{"num_classes": 8, "depths": [5, 5, 5], "kernel_size": 3, "beta1": 0.95, "shampoo_beta": 0.99, "max_grad_norm": 3.0, "batch_size": 256}
Rows from block 2 of a small segmentation model, named by matrix and row number. Rows with one number belong to one neuron. Each number is 128 + 24 x the weight over its row's rms, rounded and kept within 0 to 255. All counts start at 0. Numbers have three digits each.
After each neuron's rows are labels from the 100 images, of 14848, where the neuron reaches its largest size: "lies over" is the class under the peak. Only what is clearly more common there than usual is listed. The data: aerial photos of the United States (SatlasPretrain). In brackets: how many of the 100.
# gate: MLP gate (model.blocks.2.mlp.gate.weight, 256x64), inputs 0-63
# fc1: MLP up (model.blocks.2.mlp.fc1.weight, 256x64), inputs 0-63
# fc2: MLP down (model.blocks.2.mlp.fc2.weight, 64x256, transposed), outputs 0-63

gate.112:136122141119079148115128134127108081126107098132127112081164115123121137114160099138150140080144132052134129131081113133109072128155155091120154159134158128107116113136129139140114156114148128
fc1.112:121117139116121134173135124139088117134117074125163107134133150119108102137098092152150169133163138104129120113182104123116116156136144112156168120118192118092147109097097149160112115151152126
fc2.112:132149132132116154128129113107124128153055151096136080121121094153155085160109148125110115085105113165103140109130156137121117172175145109130127115081142109102172129122134120102123137121130157
lies over: crop field (50)

gate.49:156129124155111122140125150108082144155116156093126142134069138126142148127092117127110120104134137096106126117092154168158130081181121141142124109175113110171168090140148146134115122154150138
fc1.49:135155135131133161142123156122153177136100145107131128075101132084163092142108141115120124115110115127142132128102093099140084170112118127110092094125120147145135141110196094114094112148116150
fc2.49:111139128116146161103129112169081131143140172187140154118150136104120125126128145103108160117129165149106136095115065170111156158134146152157173130100143136147103124129136150153159117125131150
lies over: building (41)

gate.111:117132125122155133165117163103171139124182170120154162145151100143112142144122113172104150117131158145139130142127127096139128137120133157095091103075123088093113147089146149108112147086118125
fc1.111:144145115150136137150115135144124125120087093125112122171133138134168156131093159145161103112125101152145108130143139155120123145171134116072177141178094164160150143155118102097114118096122103
fc2.111:098129101100135129159156057127099110158127123106133138171121111136118123145147120148166166148121158065126142121128119119131109117128115116155140129069149132113135138127148126065115119084136139
lies over: crop field (25)

gate.163:080113111065100160103143122137160146159154099143166118100105104154138122160119118161162131173118136112166146105177138143153124105092121131137117149111138133143150131149097168125110118127137113
fc1.163:103136169075135145141161139114122125144187134107147136127108139128139119127126098131145124128126173075139144152102147125175102156093142134126145160133143131124073158104089161143155114092125119
fc2.163:110129159133157162098121141114140117113154141105086105095140135136193141144106114097122159145131109106117088149139102167118090095135094130143088123156092149117079153147135129166139103126126127
lies over: crop field (33)

gate.44:134153106124157116088109095148170085101101107098079126141117134086149099130125135163124154108113174160150155123110146171142126130083154147153124141167130119116133145103117159143149117128099121
fc1.44:104124174094173105142140188111132107135087087118106157136125134132120116090153153104149082148122119148119148097133188138117086151152132138156128141111134128163124131147101160141144123113122117
fc2.44:136102138126160106139104149102093129099087134111166153136128135130141112169158122112130159128131108140111126156113139066096114146123082152165140182175150137136099111149120118121090117111126096
lies over: building (63)

gate.56:152120150111121116153129115106164092136098100159115159112119113164141090128134132135157117116050121120135153148092120163112111130128125096142114152125065138120128114137109138095124178148107164
fc1.56:121149170130135116114155143146102080143175119125130129107135104123119114125131135115131171151124140091186112131140081119126115122132166152085095144169085106171103146104130095121113135119162111
fc2.56:131075163094111108120118098149145124167168117116090127119144112154115128172145186143090117148180150159170163121133141129092125131130111156130122123138121153121097119154115129161142142128095128
lies over: building (47)

gate.255:152127116135109110140122165147094105127138104100159123102127128142132083119128153133175122200147104097102146164116189179149128114135140114172148141130116140123134153106145134139138135118170116
fc1.255:101136121139151118122141105102158141117101145156126101118075127096142132096123112103139115141148145105122109144165137141095148121152140181130168098165138051142110107111127125093143140109084119
fc2.255:129161180118141105116126156120103160097142119143166154115160122132188146124118135118140127123145123104135126160144113146089117117087131151137152151171146101128112117175154143097148170137092089
lies over: crop field (29)

gate.98:132117157121155157105097137112105130062117160129116085138114080151152110135134150119171120157146152134079148135126140176141125162126126145151121136140141173139120086134139106142101144118100089
fc1.98:138104125128156148100124137118090185214100108144096110162133131173167141129113146154142119139130126129132170117129148139111109124148146104100127155108125130139108121126133094147114144114158078
fc2.98:127097128105133188113094128133142134143127147143132141112138118127161124106122140163163164108121133074105085109115153077105136126102084135137138102129120126114098132104155119152108142182172100
lies over: building (28)

gate.213:116142196074131132145139132138159162105164145113143108073141131113141128148118096133109147083132144140158115109104134125088091139141098123121120183105126116120141114154134148159102087125120111
fc1.213:093085122110096189114127159127194124146120102122134114126097113128121119164119107140179143177133115142123108150137142125105122141101190116098127168124167141128137117139142130133107131106132106
fc2.213:144207152139103133118114124102085122150109127112129124141087108135175135180115117153097135164108096098151092121155120130128087147109141107131127154138103120148116118126101081122109136135115099
lies over: crop field (32)

gate.182:117117111106134119104137118156135145159142113183098150135092162116113094131142116081118156083127137086115127143146140141124157112152108149120116138146084156134118113169158104113145070138168151
fc1.182:111107132167107149175144111099117149121135117110116135092114142154140122142121140153178140163109085158122156098092132093125120129112119123183133135128174089107138134093099162144122147087137102
fc2.182:133115109106086144130139175149121120146147126138134111116078134131114186148116102133085123133130128167153145126135097106107133140150080162109117139136067153154089121139166133100148118139102095
lies over: crop field (29)

gate.60:165112113154107112113119140092128135100121092162103126150104160096152136106086148125152162143132160096127123099147141132146086157145159124149128090137062127147129137114111071154147141121109133
fc1.60:114120122131133079088124133115160143120106150162064154127140091121166128104086122129139149116129097125123171070160122121149156125127134099131151108123135178166089129122153128105124148109132123
fc2.60:130086153120142098091115102131153116156133127115113174145164099112143096133140179143140128093173092120107106107121148114134122163091096152111155108135170148118127111099133159147101124089106126
lies over: building (67)

gate.26:082115091083111112151150119164143129137097090118125111124091100145137138141120114114154119111114149084094107172153082144109141146159121127160130077143125116131110102139081098126134132123153157
fc1.26:076132112138145154143128138110105094125140125136094134136107112130091126138101105118135116100127182124159108149156123152158131101184159144132139153093109111112063151129178124093116140146110123
fc2.26:134133135098124166103110181091102141114172112128127134121108161084084147125140126133137104143151145131163112164179123147148122109131129181118159127131122092099156110174121137135136139111163150
lies over: crop field (30)

gate.47:126077127139128115149135143131193156117140108120149121122169117160140105100119127117110079119150134149159163115122150172110091144135103120140128130117115119141159147085108098181099102155101110
fc1.47:146130131078145134144115137134101102158158059131138112082110125128171129108170142131118101125126134129131124148131156171143099125105141100121160153080126138106138095170143126155143140092090116
fc2.47:139150111144124146153114074108158143096151124112112149117106119151151117186159133107155098138113134108147186094125149132120106122136109144157120179124092138120133118084147173145134088105123140
lies over: crop field (38)

gate.32:158152130149120072103104131129131142142121105141101163118153144097096154110100168118127130093133100147150107081096107145102101163163122094175155111135135116154105175134125105130133147122143108
fc1.32:173118152123118099170145057120162117119095128098132146119124098105138123118115136134089125111137132104144154112139119140142084154094176075110126106146132118132129120130129113108158072162133123
fc2.32:146109135140102126112165172126159100164143141120159115175111118089133120144132150134145161122126124129129103150104192141138129084100113180152099170130124114115102091111113142105151124104156141
lies over: building (74)

gate.205:154082106140096097131138159111153122114097165128101106132138114167126106117088150139120146101098138079114143134134128150115130109179124073152133077125109123155111103170126147127114163128147110
fc1.205:115179110108148125099122133134100138119156070075147134148105152121142169126143134114141124152106125157097129102136100080146125117139121141120115187124121148116155094080169144142144128098111126
fc2.205:153163124135104079153125147116111109129119167154142115112101116114110127118099075127114088145093129105149160091138109157118133125113141126167181081108158136146169163125107127138146101132103140
lies over: building (82)

gate.188:147132156171107152114129154125182126124134102147155175137151120114129106126103142111153120076132109111150144140131106146152115186157176157152122128110102127135136109127096151109147138092075110
fc1.188:113143109090118113124120165147096142132106142128136147115156172151138132144108077146099154205129128135118150187140139154135155142117075138124119156149126170109134123126129131146150126094145157
fc2.188:103129128108146114089153093111112112135140137133131161101149089146160101093122076117136137099150151152163143109126100120159169168165120128154124083127157120113159145114120142112117152127082092
lies over: building (55)