A small segmentation model, trained from scratch: 48-pixel images.
Rows from block 9 of a small segmentation model, named by matrix and row number. Rows with one number belong to one neuron. Each number is 500 + 50 x the weight over its row's rms, rounded and kept within 0 to 999. All counts start at 0. Numbers have three digits each. After the name is the row's rms in percent of the matrix's.
Before each neuron's rows are labels from the 100 images, of 14848, where the neuron reaches its largest size: "colour at peak" is the nearest of a few named colours to the mean colour under the peak. Only what is clearly more common there than usual is listed. The data: aerial photos of the United States (SatlasPretrain).
# gate: MLP gate (model.blocks.9.mlp.gate.weight, 512x128), inputs 0-127
# fc1: MLP up (model.blocks.9.mlp.fc1.weight, 512x128), inputs 0-127
# fc2: MLP down (model.blocks.9.mlp.fc2.weight, 128x512, transposed), outputs 0-127

colour at peak: pink
gate.255 111:531531533577445501629405484515465570511457568549547466433486522467590547505503544530538408461507539478557492478537479513560508434446518560575428499573424531462518475628470464517467584593425428503569483444519535516538522510385394458551485465423513453413511457441494522518530448424447464530536519517423482479539475499522421462438538480517556498485452532564465500497488487558517465373536
fc1.255 103:435495456492524504431540538412482481457522414451514536531499476445482473475538515479614390516455636542537377507480594502489560542545475456505532522499587535544532599487507482486504392487457520543538524572491512416548581487486457450471530476527483441513430509394545551475533482483539567457416472499496532469513498550474490561478380496447444533462547456589573451475412469494575596500471
fc2.255 096:496452377430491494485472501488509480574500501556557496342429532467637452384506433508466472586492508578540422436508486445546486452428544541526506523538591508608484481438548475438495511440544456538577474485501542452477510515513522478505421482510478504454497489571547500518565551595464525483527440470582454514557482451491398521453536559457475575483554452547458537400560528483467480541557

colour at peak: grey
gate.503 101:399515479457512440636478502554422501422497481505481502472567471507588513573565479445550482561499492610538579523459501515559534517519461411535527506534468463458540449537438542544491516486468441493509473556505466476578400538474585393479506499510432575542418578551502455489493504538528525456524416477381539528516645470567421462517457440498536484562517457460498569476579489507587512511469
fc1.503 097:489519521485481480453466478389455495383462471522467503519468517413433461397455450533477479441485519460458493478472520504497510470568572474556504502483521459470545501530475410535460539529482479472580362430315542509460521595529414489498526572560586434581524532451490532592467445481456498540513496521439502553488509530435529545512463624418572457453481489510515500593519424455505460476474
fc2.503 100:440538423534459451454491556495433511542508461401525532512544521502523455509504513535449513516529429500489585555514554531449549510478479429594499516503488447442517568463482512509611443488585511466491542577405518542678497553547655556463402473478515447590436514485451494552475551476470552447493525494536465557406485453466431524467490438515537507503560476366449497524523525427498453487486

colour at peak: white
gate.487 106:513454399484522555461487379549500508429527476539498509542547486521417509446521529406587465441527489519518620449505556530406461486484551423525533520451557473572501589519533403407538481567525543552445502527472527483487468461408528453538453576422428460423556584559547488425443513594555433540494452497575467551522566510482465531504533526453408559535532464483449457513516484514523519552582
fc1.487 103:487501452384574536483507481466533439534538558500530542551495564489513585506516443524475507603472596471416426517501461473522574467458496544428490480490466471606455482419438491470537379472422567518518522523497573493382526604520479450528439504442459532552532522539494542490532561530485510444369523520563507532447497465550482509514456482468411554522444573508461617500616554495511551437476
fc2.487 107:507483590464578529470446512426553493483574451454423426469462508482543402540522497441508559484628580522464494493439473436556582424603461485497436505561437556446518499459470443517476509441506469496559467362414509534516485428473529515506560482442554529443478531432508543471491527484483423604502543433514460581588525453447495562491355492526529434500509477455430515452499514540477477456515

colour at peak: brown
gate.32 092:399540450500558460472501451524551462442561490497556409531440514508511403525510422482497428467450478433599466644504520391440530503400501511551475475407519368542566518492475428538567507522500521478509572431506485508444540521476517461555590466470535542514537442546487506503511553509456576487571507398492473424488576572556401515560561540504558568482528544534529463517454461532466482471468
fc1.32 092:494485409440517487498524486479515480491440520589542554582508591469512470466498495473565567512576535564410475518498576428387505535524458550540417560497485479476510500575477524454448475536475511493475496532491462554451500542417514475549509501468480450583477480519398542471431416507550616454489466533445514453401463467560514407524607518394517611483592511519504489601600539486466557462543
fc2.32 100:456483529530461527470575546532537568547468445585573423575531478547490382479474441448493543508594611393496499435537467559572533530497538482516535537569578528494613515435549517485431518495403515537426452454532506525501504517550556497518534541477409461573472421524484470415426513626504548540480610454514461460497458457451547541533519540463463481474465444515503415501480530461436541469570

colour at peak: grey
gate.145 091:489517358428514598450550463497544547461469453510487433464473586543487500541450485534470489458489523488540520473483453411489476555531508472558431506499435470523460522540482533566465566417498466463551540550540534578479625429477483565498472596539423504473526470534576575451438561520440597505528411536493622454554448578453494566511541442510504524520479469432606457592571447518510506531526
fc1.145 089:560507607482515441493485577485410466537477535441428625536445571524545499484488510500545501514524622564530477473482481494469522457519459528486599556576442486583520376491531539535420564474493488533427471419547470526515493473463491518578527506541556475420531596478532524533526553495503384533512485466436398556465589443566439427454448489580427568487540490472475481521402526498471524531530
fc2.145 092:480559522484592511517484490581458419524411462445397488348525511462527531466507516561403468546434550552447447475488504466462501453472442477464513534478358515511525523493492477461476547426567479506532493454504538560542583478440533506458443566545459579593578491523470463529488498452527463466524486543536487582467470612466571486483460483467605438628517447484544492474535515543443555599521

colour at peak: pink
gate.12 105:418473490462473534400488460505498519478508488494532421453526503507525471568438568400429535540517459524443529470567435520521454421543417497455507458447432490620410405528525505517531497495503485482563484488506568534434516501460497420413550493443522549466469544587563529523406542521486429487456501548611560595487478459427497508414536525453553509396500550551456451570575452596450433501482
fc1.12 098:425466411551467457450487419549505480532481521497509452520480482433574539543421525446504538543464495520504464483475518393452592503543633485516454500563539614487495420527519526539506582493530535447535495463555427528455442496535530464506539447494492415504408522530454528545447531499497440475529564544403571559511537511467586510428478600547503446472460473548647538388512480493584440556526
fc2.12 102:470535502398505449562486503564492551446505532528614423522478528570552537502485466449495508480478424601545600515500529491519500414642475567516522593492435522572559460445545507602559491542521579472486490566508496496570508469527512486434568457581452594583450533527427488493502473516566555616499530583512443469468497583565515512443438481440522512502524512456516428523457528523583548439483

colour at peak: white; pink
gate.350 114:543411502493518476608510473576451518490444467467491538541515483564470527437449495396508447494606519500567545438483448517502607453513502416611598460447518501460513506483519472540482430462458429576571473435492521536538476522464473461553475498530521583464358567514543519611475481548444445621517518454546483476463515475464479536548517493558494540597521543559567526494483394555522467420492
fc1.350 118:521500500536611468521461558521545470505427596585651546556490455468525520497501426500599593501501580539487456526459516499507514566454481519487502529476533412485523529447561577464542525587560541456523448512509537551579488493530513527586495485498479433474450578398440535528488503521438507526507445488584429474508426462459401537464466504455530534512422569525447491500456547350399499497555
fc2.350 107:523475525539538507476631571524566523471464499371480502532501482556444551513367532485530478536549477455443491436492567485438430494474519394502524520466594483464539519450540495630431385487520548493497540477474510475413547511465465532469500536557502520506400489489453469459453420395489554491552489512450522635497485518528609520492501398517503469515545545559559482572572529498508567445513

colour at peak: brown
gate.215 105:396593465533475403534438458474495466522518541465541495532568499484491519343523452379507412485463519437473496566451463524462504478463446489542527533437472479468609457465526537518447467476436572473541580539411473558554478465556567518551539494504438476500438466383502495564516587532575514452466429473469485428531528505466424553482561435541517559514493514524529527456446522475532372503418
fc1.215 107:520582479483551495551503599443533506462504559503550470478536436483461478566565502398424548500465463450543571693531531547536395524529433538400493547528490597554421448498494522530497511475512498584574543384477522512493520449496534401487559500482529491495609483548498515450554467489483471399578521463567487498482521590577537569552505548524429472486503457509517465508507531507466417529489
fc2.215 101:556583531470489487557496467559416449518476505484495404503537501435453550499466516522528492545443454570496531612528431502522477432476432617567454541491526544520516445577476494480545497620576536556580534455574427502467534477497501503554579477503441682460537523486456529482470541454451446474439537455460500542581453545563483545577394496526451458512512411484473544495531491561556563502555

colour at peak: brown
gate.5 109:397539452448596531521481478510540517557463428521465608414508443529543407517550515463446548518503405549606458603406512472508488531558530523504509536480563578471402474505484404514455536464527509591542435473429516604553527543508493510484445474545476499508477497434488472453499455501576639501492564494537409443534497497648519435515562521522514461475508454412455492495518505500507460499470
fc1.5 104:455434465470470536528571454597472485589456502444514589445454446454459489570497448507532568492544504455446341590380598546566505524538505505498516513502490570527487539455486538516581537477465595515498486478457525500513447587569583522415472509520526619462495457527537505560487447476452539493469545527519511469526497460472629466531496584536519422500510477499440543606465481450572530424486
fc2.5 110:440592457515473449554515479577591456601558384546459487425483603475564460562530493505520492575492508504472440540531493495526530434469498437478538574438508448519448558453551437546475563547550441539523521536594462466430512445477443548547561473520557459581524512567496524573581518497512524573641495443446528520415472479471362506573468488469513476512529546546484466422537574500493497499518

colour at peak: pink
gate.201 106:548465470419456482517418480474502467443518492553446521579518483445445448500496529471484497535564590476353539627419454403538604496453361501500446470469489574502489543540462533441547504495488563522494458491513451553474438443499498549538484501522529537465524483500462453480507529543502452537567405500586500542523448432389457496469489504568445461595525464515444431542491632501457429521557
fc1.201 113:524496449496537516563549451598532494487482586568514392507451607421564487513534518550590513510555515491521457543513452574497488469467548537519473570470565547586558584529501473616547433481401422518507480582482541487448441513425580554503435489452430655521472579546539490464487488406474508472433548480545468480477462488465487552512459477528489495440568482489507457540491451535514598415538
fc2.201 110:566449513429488454472428520557446510431574527540536582428537453478486538506455481409484479494558536490546413556551566488498548520563548534497551556461413540418516479439460582450497464437475505524465451553536560538547592571564441455436522445514452560482405544522543415510559465504474480513474529527579443520501502587463458581532535402526459465430473625510405488573557520492465510559554

colour at peak: pink
gate.228 101:490436504502488515494493546510496549517434480516406469497540498500505546587438461368468501555377442565486431464421427532512478508415508541483514524563569498538530312519486434522473531560571427517483563520565428492522453504495502572448540633512500510604464569493520579496429537496428515506533487619487466523552559520513470503522472486493516478537505485441509569516560463532479386526494
fc1.228 099:503493458479544444453488551521480404491514633540517482541543499523473568484520565610506521473506495462476502478448590529486521472479440464471461529480501443524530571459332505477511516543419531438493344612520527484479499488557466553505509505506518506471457558516460514596451501549497443436578506432572570467551581571598423502503546570443536474438458587599495511495528513497449486431511
fc2.228 093:441512409473410473580452464552515439539438439508465496393521516486512505479544438568518481495497532527457507475386438525485499455595519521618559538481562501445543514451437468483541584465545483503562566510496468563410481517500464493573549473513458434483551508541467588537533500531557485534524450504378511577386541562541327528423461468527486500529468455455524554501491472539583536484462

colour at peak: grey
gate.91 098:548517414506461573490492496629516500553435454536514476425485514549456532517523496545604469504473583416448522453477520560483517582606466535452483442512451541449558503390541513459478566417478434478459469494537505519547512542571538475547443483536396539581375512515462522458461540588512407471436503443461514614515551420475527489512505490485565502492520488512507465615598454454469447455523
fc1.91 098:493482453472454445527513477508520445519522550595556484639522528537502435625471480464455596567539512506501475441457454594516569560547523534397440532534473478566527457530556496535463453494537464439493388526488491609501418451468623452489489507549404457560492452481487542502479644476481533519490505469463482488438574503429505418554526407480464438505501512422517491493474457550532476423515
fc2.91 103:490499477493485478520542508590457444526434563543536451471522617505451434508493485516501472478479496532476471483622546546562496435469457402496550589510435529493549496466517464431588460434559585432536566431463536449439466492454483553458441451525483534454398496556487548494589459535530492480457431403522460491557528572427461483380485482602522474530494458554454459464577464607567468553447

colour at peak: pink
gate.307 100:507542474510564603395522474556460508488507496547492557591496513549456558625499471463468402441582484504457522489530499493482502539524387477531503456556489502560500489519417503547478417463640498417524494470504404539502466492424562498461572499468584477515468579538494509463517561573511584506446458486504445455540489543571521499569476572473411487458489522494544477582423497418447588419424
fc1.307 095:508465517455441507443518524513573522507469503499490438490492660568575480538417517472548506410554464506497543567515493479460478520496518566539421522505499487518465502451504502559466442493487549490456443446469534548542401449550577412496491493510550372574471533452467494493459436469461521585456483520470550624515529537492555469463538624444589456428480427434468648488500529530523605498488
fc2.307 098:430547440454548510507538483571481490471476550430505461489463615556489389487467552517549416466444530517366439559528612511537559448451473487583530492514512462478530481605520491501507495598487486430570535581446451421454517480484465575563451467442542544467495458441533585524593568501482488503444564453552468481500503486447515445523537452476447493460411580507587488529560540510502456613506

colour at peak: pink
gate.281 109:459498460450605404512518603560466510464452477458512584459424399514490438540525473502515521507406504509525546499441527579451583564497486535427407484631500466471472571545507614457542505580602509556482489484535572516431595520389460532490487457508558408490472545417555521618566470505518426489534453469568473506565500538540501471437537485540479460487489506531479509464500490475524438481511
fc1.281 111:488477632558440491505578575459489508408411521443495494435490488529509542532549472522496456390538469536508468479468524474504554381526449529430501511489534550451480456475538469627534496502482449484437486514471421444459484424443563526573437523551537533438487612515466502497484561515454370434407533563483483497564464515548466423513503510622496458488619457520452493489462554461433463529463
fc2.281 107:526457568455496468511457487543517467458622466449582473515507488495509546428539514487517535552520404502592508563441426593558585535517448475465588541445477415491526590573489467633520439538505489424483469413514549514419394492558447457451560485465534487411527543504426567444543456485473523524608480450478509472463559466487500524465404440503467528405418495509498465438458488483492501443474

colour at peak: grey
gate.188 104:497467533441503593521452482498500510486462447596428386543485450518539515479478487559489477543558496523545549517471514555454528470572514550563511507505549571452514429467459375546540461424559531561596493475474536418500492480482553469555567575535466412494602527535538531521513452515590504455601558456480532492489464503580565530468390414443522481452538424438597601483552574491457494439493
fc1.188 099:496549453630522476584481530536525475485464485495558479457548563473502534493486542554528498509576446464493560446492410549524439432499516526502589474514461418435507483473563498495494411477451517472472524477471503481522614476506352506453522434505528509547472568491466462522376416473628487510454556486416513516509559451528493480578557423442396482552487535511454426370465440425487549518505
fc2.188 100:446442559521537451492416614530509522507441478482598563557450489537554464479450532589492486494476523487463395475456455484424458611497589429596417414515468540574613452463557549497471427512419416447515489537525466476557445580514524510580597496445469463480474489494472479571535461482563540554508529489521539576531516418497581570531512461495474474505483460485471511521527455496400471541576

colour at peak: brown
gate.231 105:504405545585527437525481483412525516516505450489486536483498436477511496495492586474566473598475493362478575515552419392448529482415449505473550443491453429426467456526454501511566610471482495448473581465561541515407431478422558466497492516530546508503497532570544565507469539505479485522531531535547518401522446551510505513514448469506450522451477550600598519378424469403497517510573
fc1.231 106:496478538500500476507510527543506452536465479355520516465532425514443488502506465472527434449500472462428452519483448460427450581606470424525450516442421479535574464554613445454533442504384444649478458487474460452486512493557491435484584477539551565464506510408485520530534560565486557500533407561478509571524604568549507492453535460487564588522482400493502544537536451570489515543504
fc2.231 105:505486546489548542453506480493495497469550444512472451456511407458540510462533506475494508512477524524405469464501529498487428540534526509546520581394454595539443450487500478519450486581501583434509509628532553474451492499444467553567437516534587482591487554470499529487516441518491558520577394579550445475557487518466551533648492471469459570573626570503557479440485434503512535564363

colour at peak: brown
gate.221 095:446646396582462517548527483471564508496465540490371400453454471440521503484510533434535547418494574536523513506582463527457569503508503510501503560527481574435472494522505540578599491455465612508481536483405474474529528489462570530532506570456423489387572431498471533503485523518477536426420598481486585514474449515438486453543540515553524420522544532433426488521453481525581502467474
fc1.221 096:439460413537500478488487481545554439509495531412379494451374477479507471403540514469497499524369513448503493535513337506441546440553395468492473472490502478441571483536444455486512426497523598515541578522495507603488433482492535501455518505550531519476559465411498447419512606474521546534394551516491529533506521539501517533552465572500428489499516520476422524490515436579579484431523
fc2.221 099:507452515517431489496485473526435496485574430500425515461479555546573411469516530446433502510498443468444624516500456414435477480492445494483569483390480488545497554525525509498459470559380451601467462504505556525489497491653467487546576531559441559492532503464470361479477524550487482548359420519479591562432477473528479455442522522518471561535556559467493454554483514477441468435484

colour at peak: pink
gate.42 106:581433493463605427479449617422549510497499449486637481593440445577513441585414492441493483504505432470469452468447542495488474535576552397490579536514541529487495466561438573445503540558539448471583445488539505484410500476549540440577450531429501522543482610460494539505513518511526508517514510406545573483542541544503505512513565571522565526510483485452507576561509515549459499607480
fc1.42 098:441510509596507480521461512583514469469451500517502428449464499462426511561551431472477444451621470503502488550540450637536456487481480526436510504526509470449604499518519558558515527404483559586486556574492382426525603504525562454496541540566517467489550519480524471488477478409468446460495496542532448425513488557467547562432434450514379485484528542488423458470574558512638490467522
fc2.42 102:527491537424544499475494528511521467466498615548484504545588481524464482544491549573488487478501509547578460490431431472534622475493570569484515516506552538563538526506550533552567518494565483486495473476486429499517538381458471503408584488482497567430640571504512536388530536482520473553414501398415462466410533412518563532567481505547451564522550414473518394499484449535536556532544

colour at peak: pink
gate.184 090:497465522534531534488597427604578472474551528491416498488466501548575499569527563482526481466397559501492511410520640421534454425548564416516512493470545503427508494490501534399417462524466555545463531448550490426452501475478450499507433537517558496496545410525485505585493539558544523425510444463404474576406510547441437381516523594499450503487517505521500551434503464425488440495508
fc1.184 094:534425549560516464454493447469493517467568510569453488552494398464540633476448390469417521595547563578549458491597541537418408539480489538579547519484476400472523517494534444600483532461448558484582462470456459586507603463421490406529477565437513563492420487471467515417445475431487518480450495527548506409514434487472504483559539429532491440518485505524519474484504536499514551517491
fc2.184 100:514511439534450523500544502531498530467500561516490429520408555605453481459486529432465584571436608510554454465519505450483548438575447476489541572405446563474490433432554571412509463476462501519585559515548567498525479477439500536445431480549466547454492486480531535438453543532487453483459464434550508509477475551394555432356613472520434431513387460530495508541447498511488575516539

colour at peak: brown
gate.60 102:501516518522508528411489559402427495549488536575580447449447491531561461494486534525578454655511544477478477479389503427508565488486559465528549481468539476511517577447508465441478516447529489504540448442503458489507507427553526476427564479432496437462458489487433553586550472527566572563490443411617496523522399555401494495487528492486547419434464456505462525444583536553580580548506
fc1.60 102:508482503466484524467401521494527541502552554421473440436512505452486430492574470533487482514448445539641620475564446495494495468540511508487534490482578636426512500451508518485495531493511496451501587509504458480595361395576515559439521530471483563536501510478433466452493512500556542540551523542524437428513548537514571517526512576477493551575533363487504403545482525462584407475546
fc2.60 106:564456592636490568548422497491538499391539464581529461527536411469483527428456426474453441545582460498508432448433527444509434453523501420577487480420525498520527526497416509492446494571554495441481605530462483527448568517518587525513455494449510463399576541475531449534509508554545511478512518576413418515540472531435582496519614486471477426509512477464578460421470470504496541512500

colour at peak: brown
gate.137 098:567494569499488478528485491543572456515481511547506572431489481493513467594554509499611385551415467542465465521581516508556558543542533447490462502469532550585495459527564441517498460483467507478507623486502464383436489474519447555548483482521493457418503450470474426584540491526462482594461576494465493527450606444461500562595415457469500510472580409502424572485575522505434391535507
fc1.137 093:449517489593414490512473500521550545568566493514442573469490479507486417455655471485527497465480401547473356499532527496555476523554464526464559454499528497507532427458485458589370486506454488506451548490528551510504510455518454540476553500454533556460521478541526444565480590457490525579502591513391501461473509437471581507596401393583439502478488456530504491511528549526442467419450
fc2.137 096:545416480441482463511476599529539363538543440502442499491464445535556513453561551476542452577553463498552610538501495488495511581452531546512514476405474600554477526461635529488500509461507537556541549534541388491521528504555451499346471460499547551554544459437501445545419561532503454507502505537432482528408495473515477485431478479481574545508527480569462496452501451446508487534365

colour at peak: green
gate.280 107:519444441558517528539494460509489542550558487609534494520442558434484446517536579506551558430495501550466522472588541485468492468509544513580514498465480489492389608487481465511553535422504443540487455446423543496461543538473544450489577504470369445465459591497413479524582525605546460483579577425504413536532472529425549508509497464413498482497529488505549438581534439471440577456387
fc1.280 107:517494564468417512494511416444531441428531553563513463439487476510493497574487450454553524570576464455563547488450495483544569482506492515483567499490487512469527493451433461538431472564533611510524596499562405456522503493619417541511420428475542563526519647533439480520404485490582464423527536546489536438444435543574483531405423424463413528525517539471472547469444526515468533468534
fc2.280 107:456456578418499485552493479412509519422552450466533482548562525550536443462477512593512565413524518503502528489459634391438546450513596435530454523608442576434473559578539490526523517434535454501504467525485446552488467498469394588575613537500445441493444466453474439477430447454513500580542496505524564525507520465416514521554527541457573614524478491511525565501526497495523527520554

colour at peak: pink
gate.47 086:577556586500479472508522509527639489460540429539502496436488525472508573563495553528538567521468503503557550522521601440515546559473507495456477577464540512574564471479479454440443513466527456464642469510460540508429613462450445410551457545517544536506553555487443487507523534499491498417601481371522526496612545507532370545500500507521476443490587539484557507577500480537511451572487
fc1.47 089:471456521536600532580519505455459549497453611495496521490527517508525551474474486472549530599511550470586466485487489486541553406460569524386430513491497505519463485573490565563459533406531466602386551577525377577549553425469571490546479462514537510439466462564497479463569497565507507530475451452517544484435538436366526526445436413535525597507447525500462500504471543510512491428458
fc2.47 090:506559553477542560461485543547553555463516469396435574505448484534453538462441565534576484521565529510526529536518494425525554495468550519459456543502480388528406620563499542444556535516570493531511494474528432352481450420593382529522404557536509547497482489396432452553563515560580508540519415478576524493520509551519561559525435462489490507505610501517527513482517481526523496448537

colour at peak: brown
gate.296 100:462484512539497501440500590503501617533411526500420466531431515464431605467541494482502520441535503559451433550483497512507469417530542447521475531419459530524464470483494479636400495489455442461437456571574567516495529474441450504444557418457446486529481389545524471422523478559413539581557433555438533439486522457481483421430396536578563479515504462473536532499537474459533462584467
fc1.296 102:507409420495460505499544527524521557508380617446557532580465520470463564432538535493530463519604610516432477564497459642529498488486636466492499568456500529450520409554471477545498468547444435483499408479535538432503515422478412490530489469465478562488537459469561504526431525544471526541557530522495483454517520436371470462425558548557589515467520490457511499509437479472448446519490
fc2.296 101:464476523469490541546530530557458466597519427539487562606419518466441600481526532506499499525586488464449449469460547465521479490417549470521516578511483470469491537511470515447463439417571511509485439466520458485488481365506451587593480455468515382488427553502587525541477541473519396442541407510498390442508543453468495451529457393447549399485508488424495453507609478525456483534479

colour at peak: grey
gate.86 106:521462523364472556430522554546507536506549487513475484606560447487495419525498549490483457470591451450526480412522490427473566543459486494506498521526504397461440491584447402411521468513414553550538525421465558507559608494507581470517517535459541470559549557456488544556419545439477504512481495529499494549581529541446445544524556549492535410551588477570513573458551520423570578489562
fc1.86 101:498364456518496510513492517519594628451503563431466434515399508467452484583389533461523531416482402512547461591569523465445499569497557528542521570465489484467533541487447492534576489436496503486452502533529490513513445480560502555496501612542571474445489510445492409569459489539404496468442524491558440367506460552540446473496487502536519451462541438564588527533523526507433492533419
fc2.86 108:455451517516510466484560518513584412510533481515521432424451513449459449550575463469562530489475446611523446498556609542531563473512537415585486473541476512498513539492567550470448492488378518452493517536456559603364558468572529632473550529505478537478525564455437500494519456600553505453539478528540600485507564475512517492530521476445496427554438573396465490522470573475465540447521

colour at peak: grey
gate.30 109:498515556508484480496448448563480506498448560437563563478545548509452457494471488540517554596441472510497570447459561527539448527557681444496569499460500453512468482445468490527614488556501468470501462421423437593480574589484465503539581486444448550611607480495532495493476547489499572556443469526497492588584533410411444476455503492545433530518515528473489438516564498411538551538496
fc1.30 115:595430511474561495514501505524479528524417438448565556534595557529497475500456491499482511450469409544461480520522481439451488514549538457475523535459516449541488491505450476499460369519467388600569516452497538572560456566596577508464603541448520396574434528477523454467471584496556427508575515493442455471506410495537454503542501551477465489515478538406498399535442512521458550576612
fc2.30 103:536409542575446574561366471585544513492531511472391526525453454409448525444562419556456477489530476536587563556552609528519466530479549547526499516615504432434441476603503465556449486467424465530538508534521505436476542555523538536457524503501443511497528467486502576428565599567485500441456452506422445528458541526500481483535503478591540456451566484598517441448533549496477516465504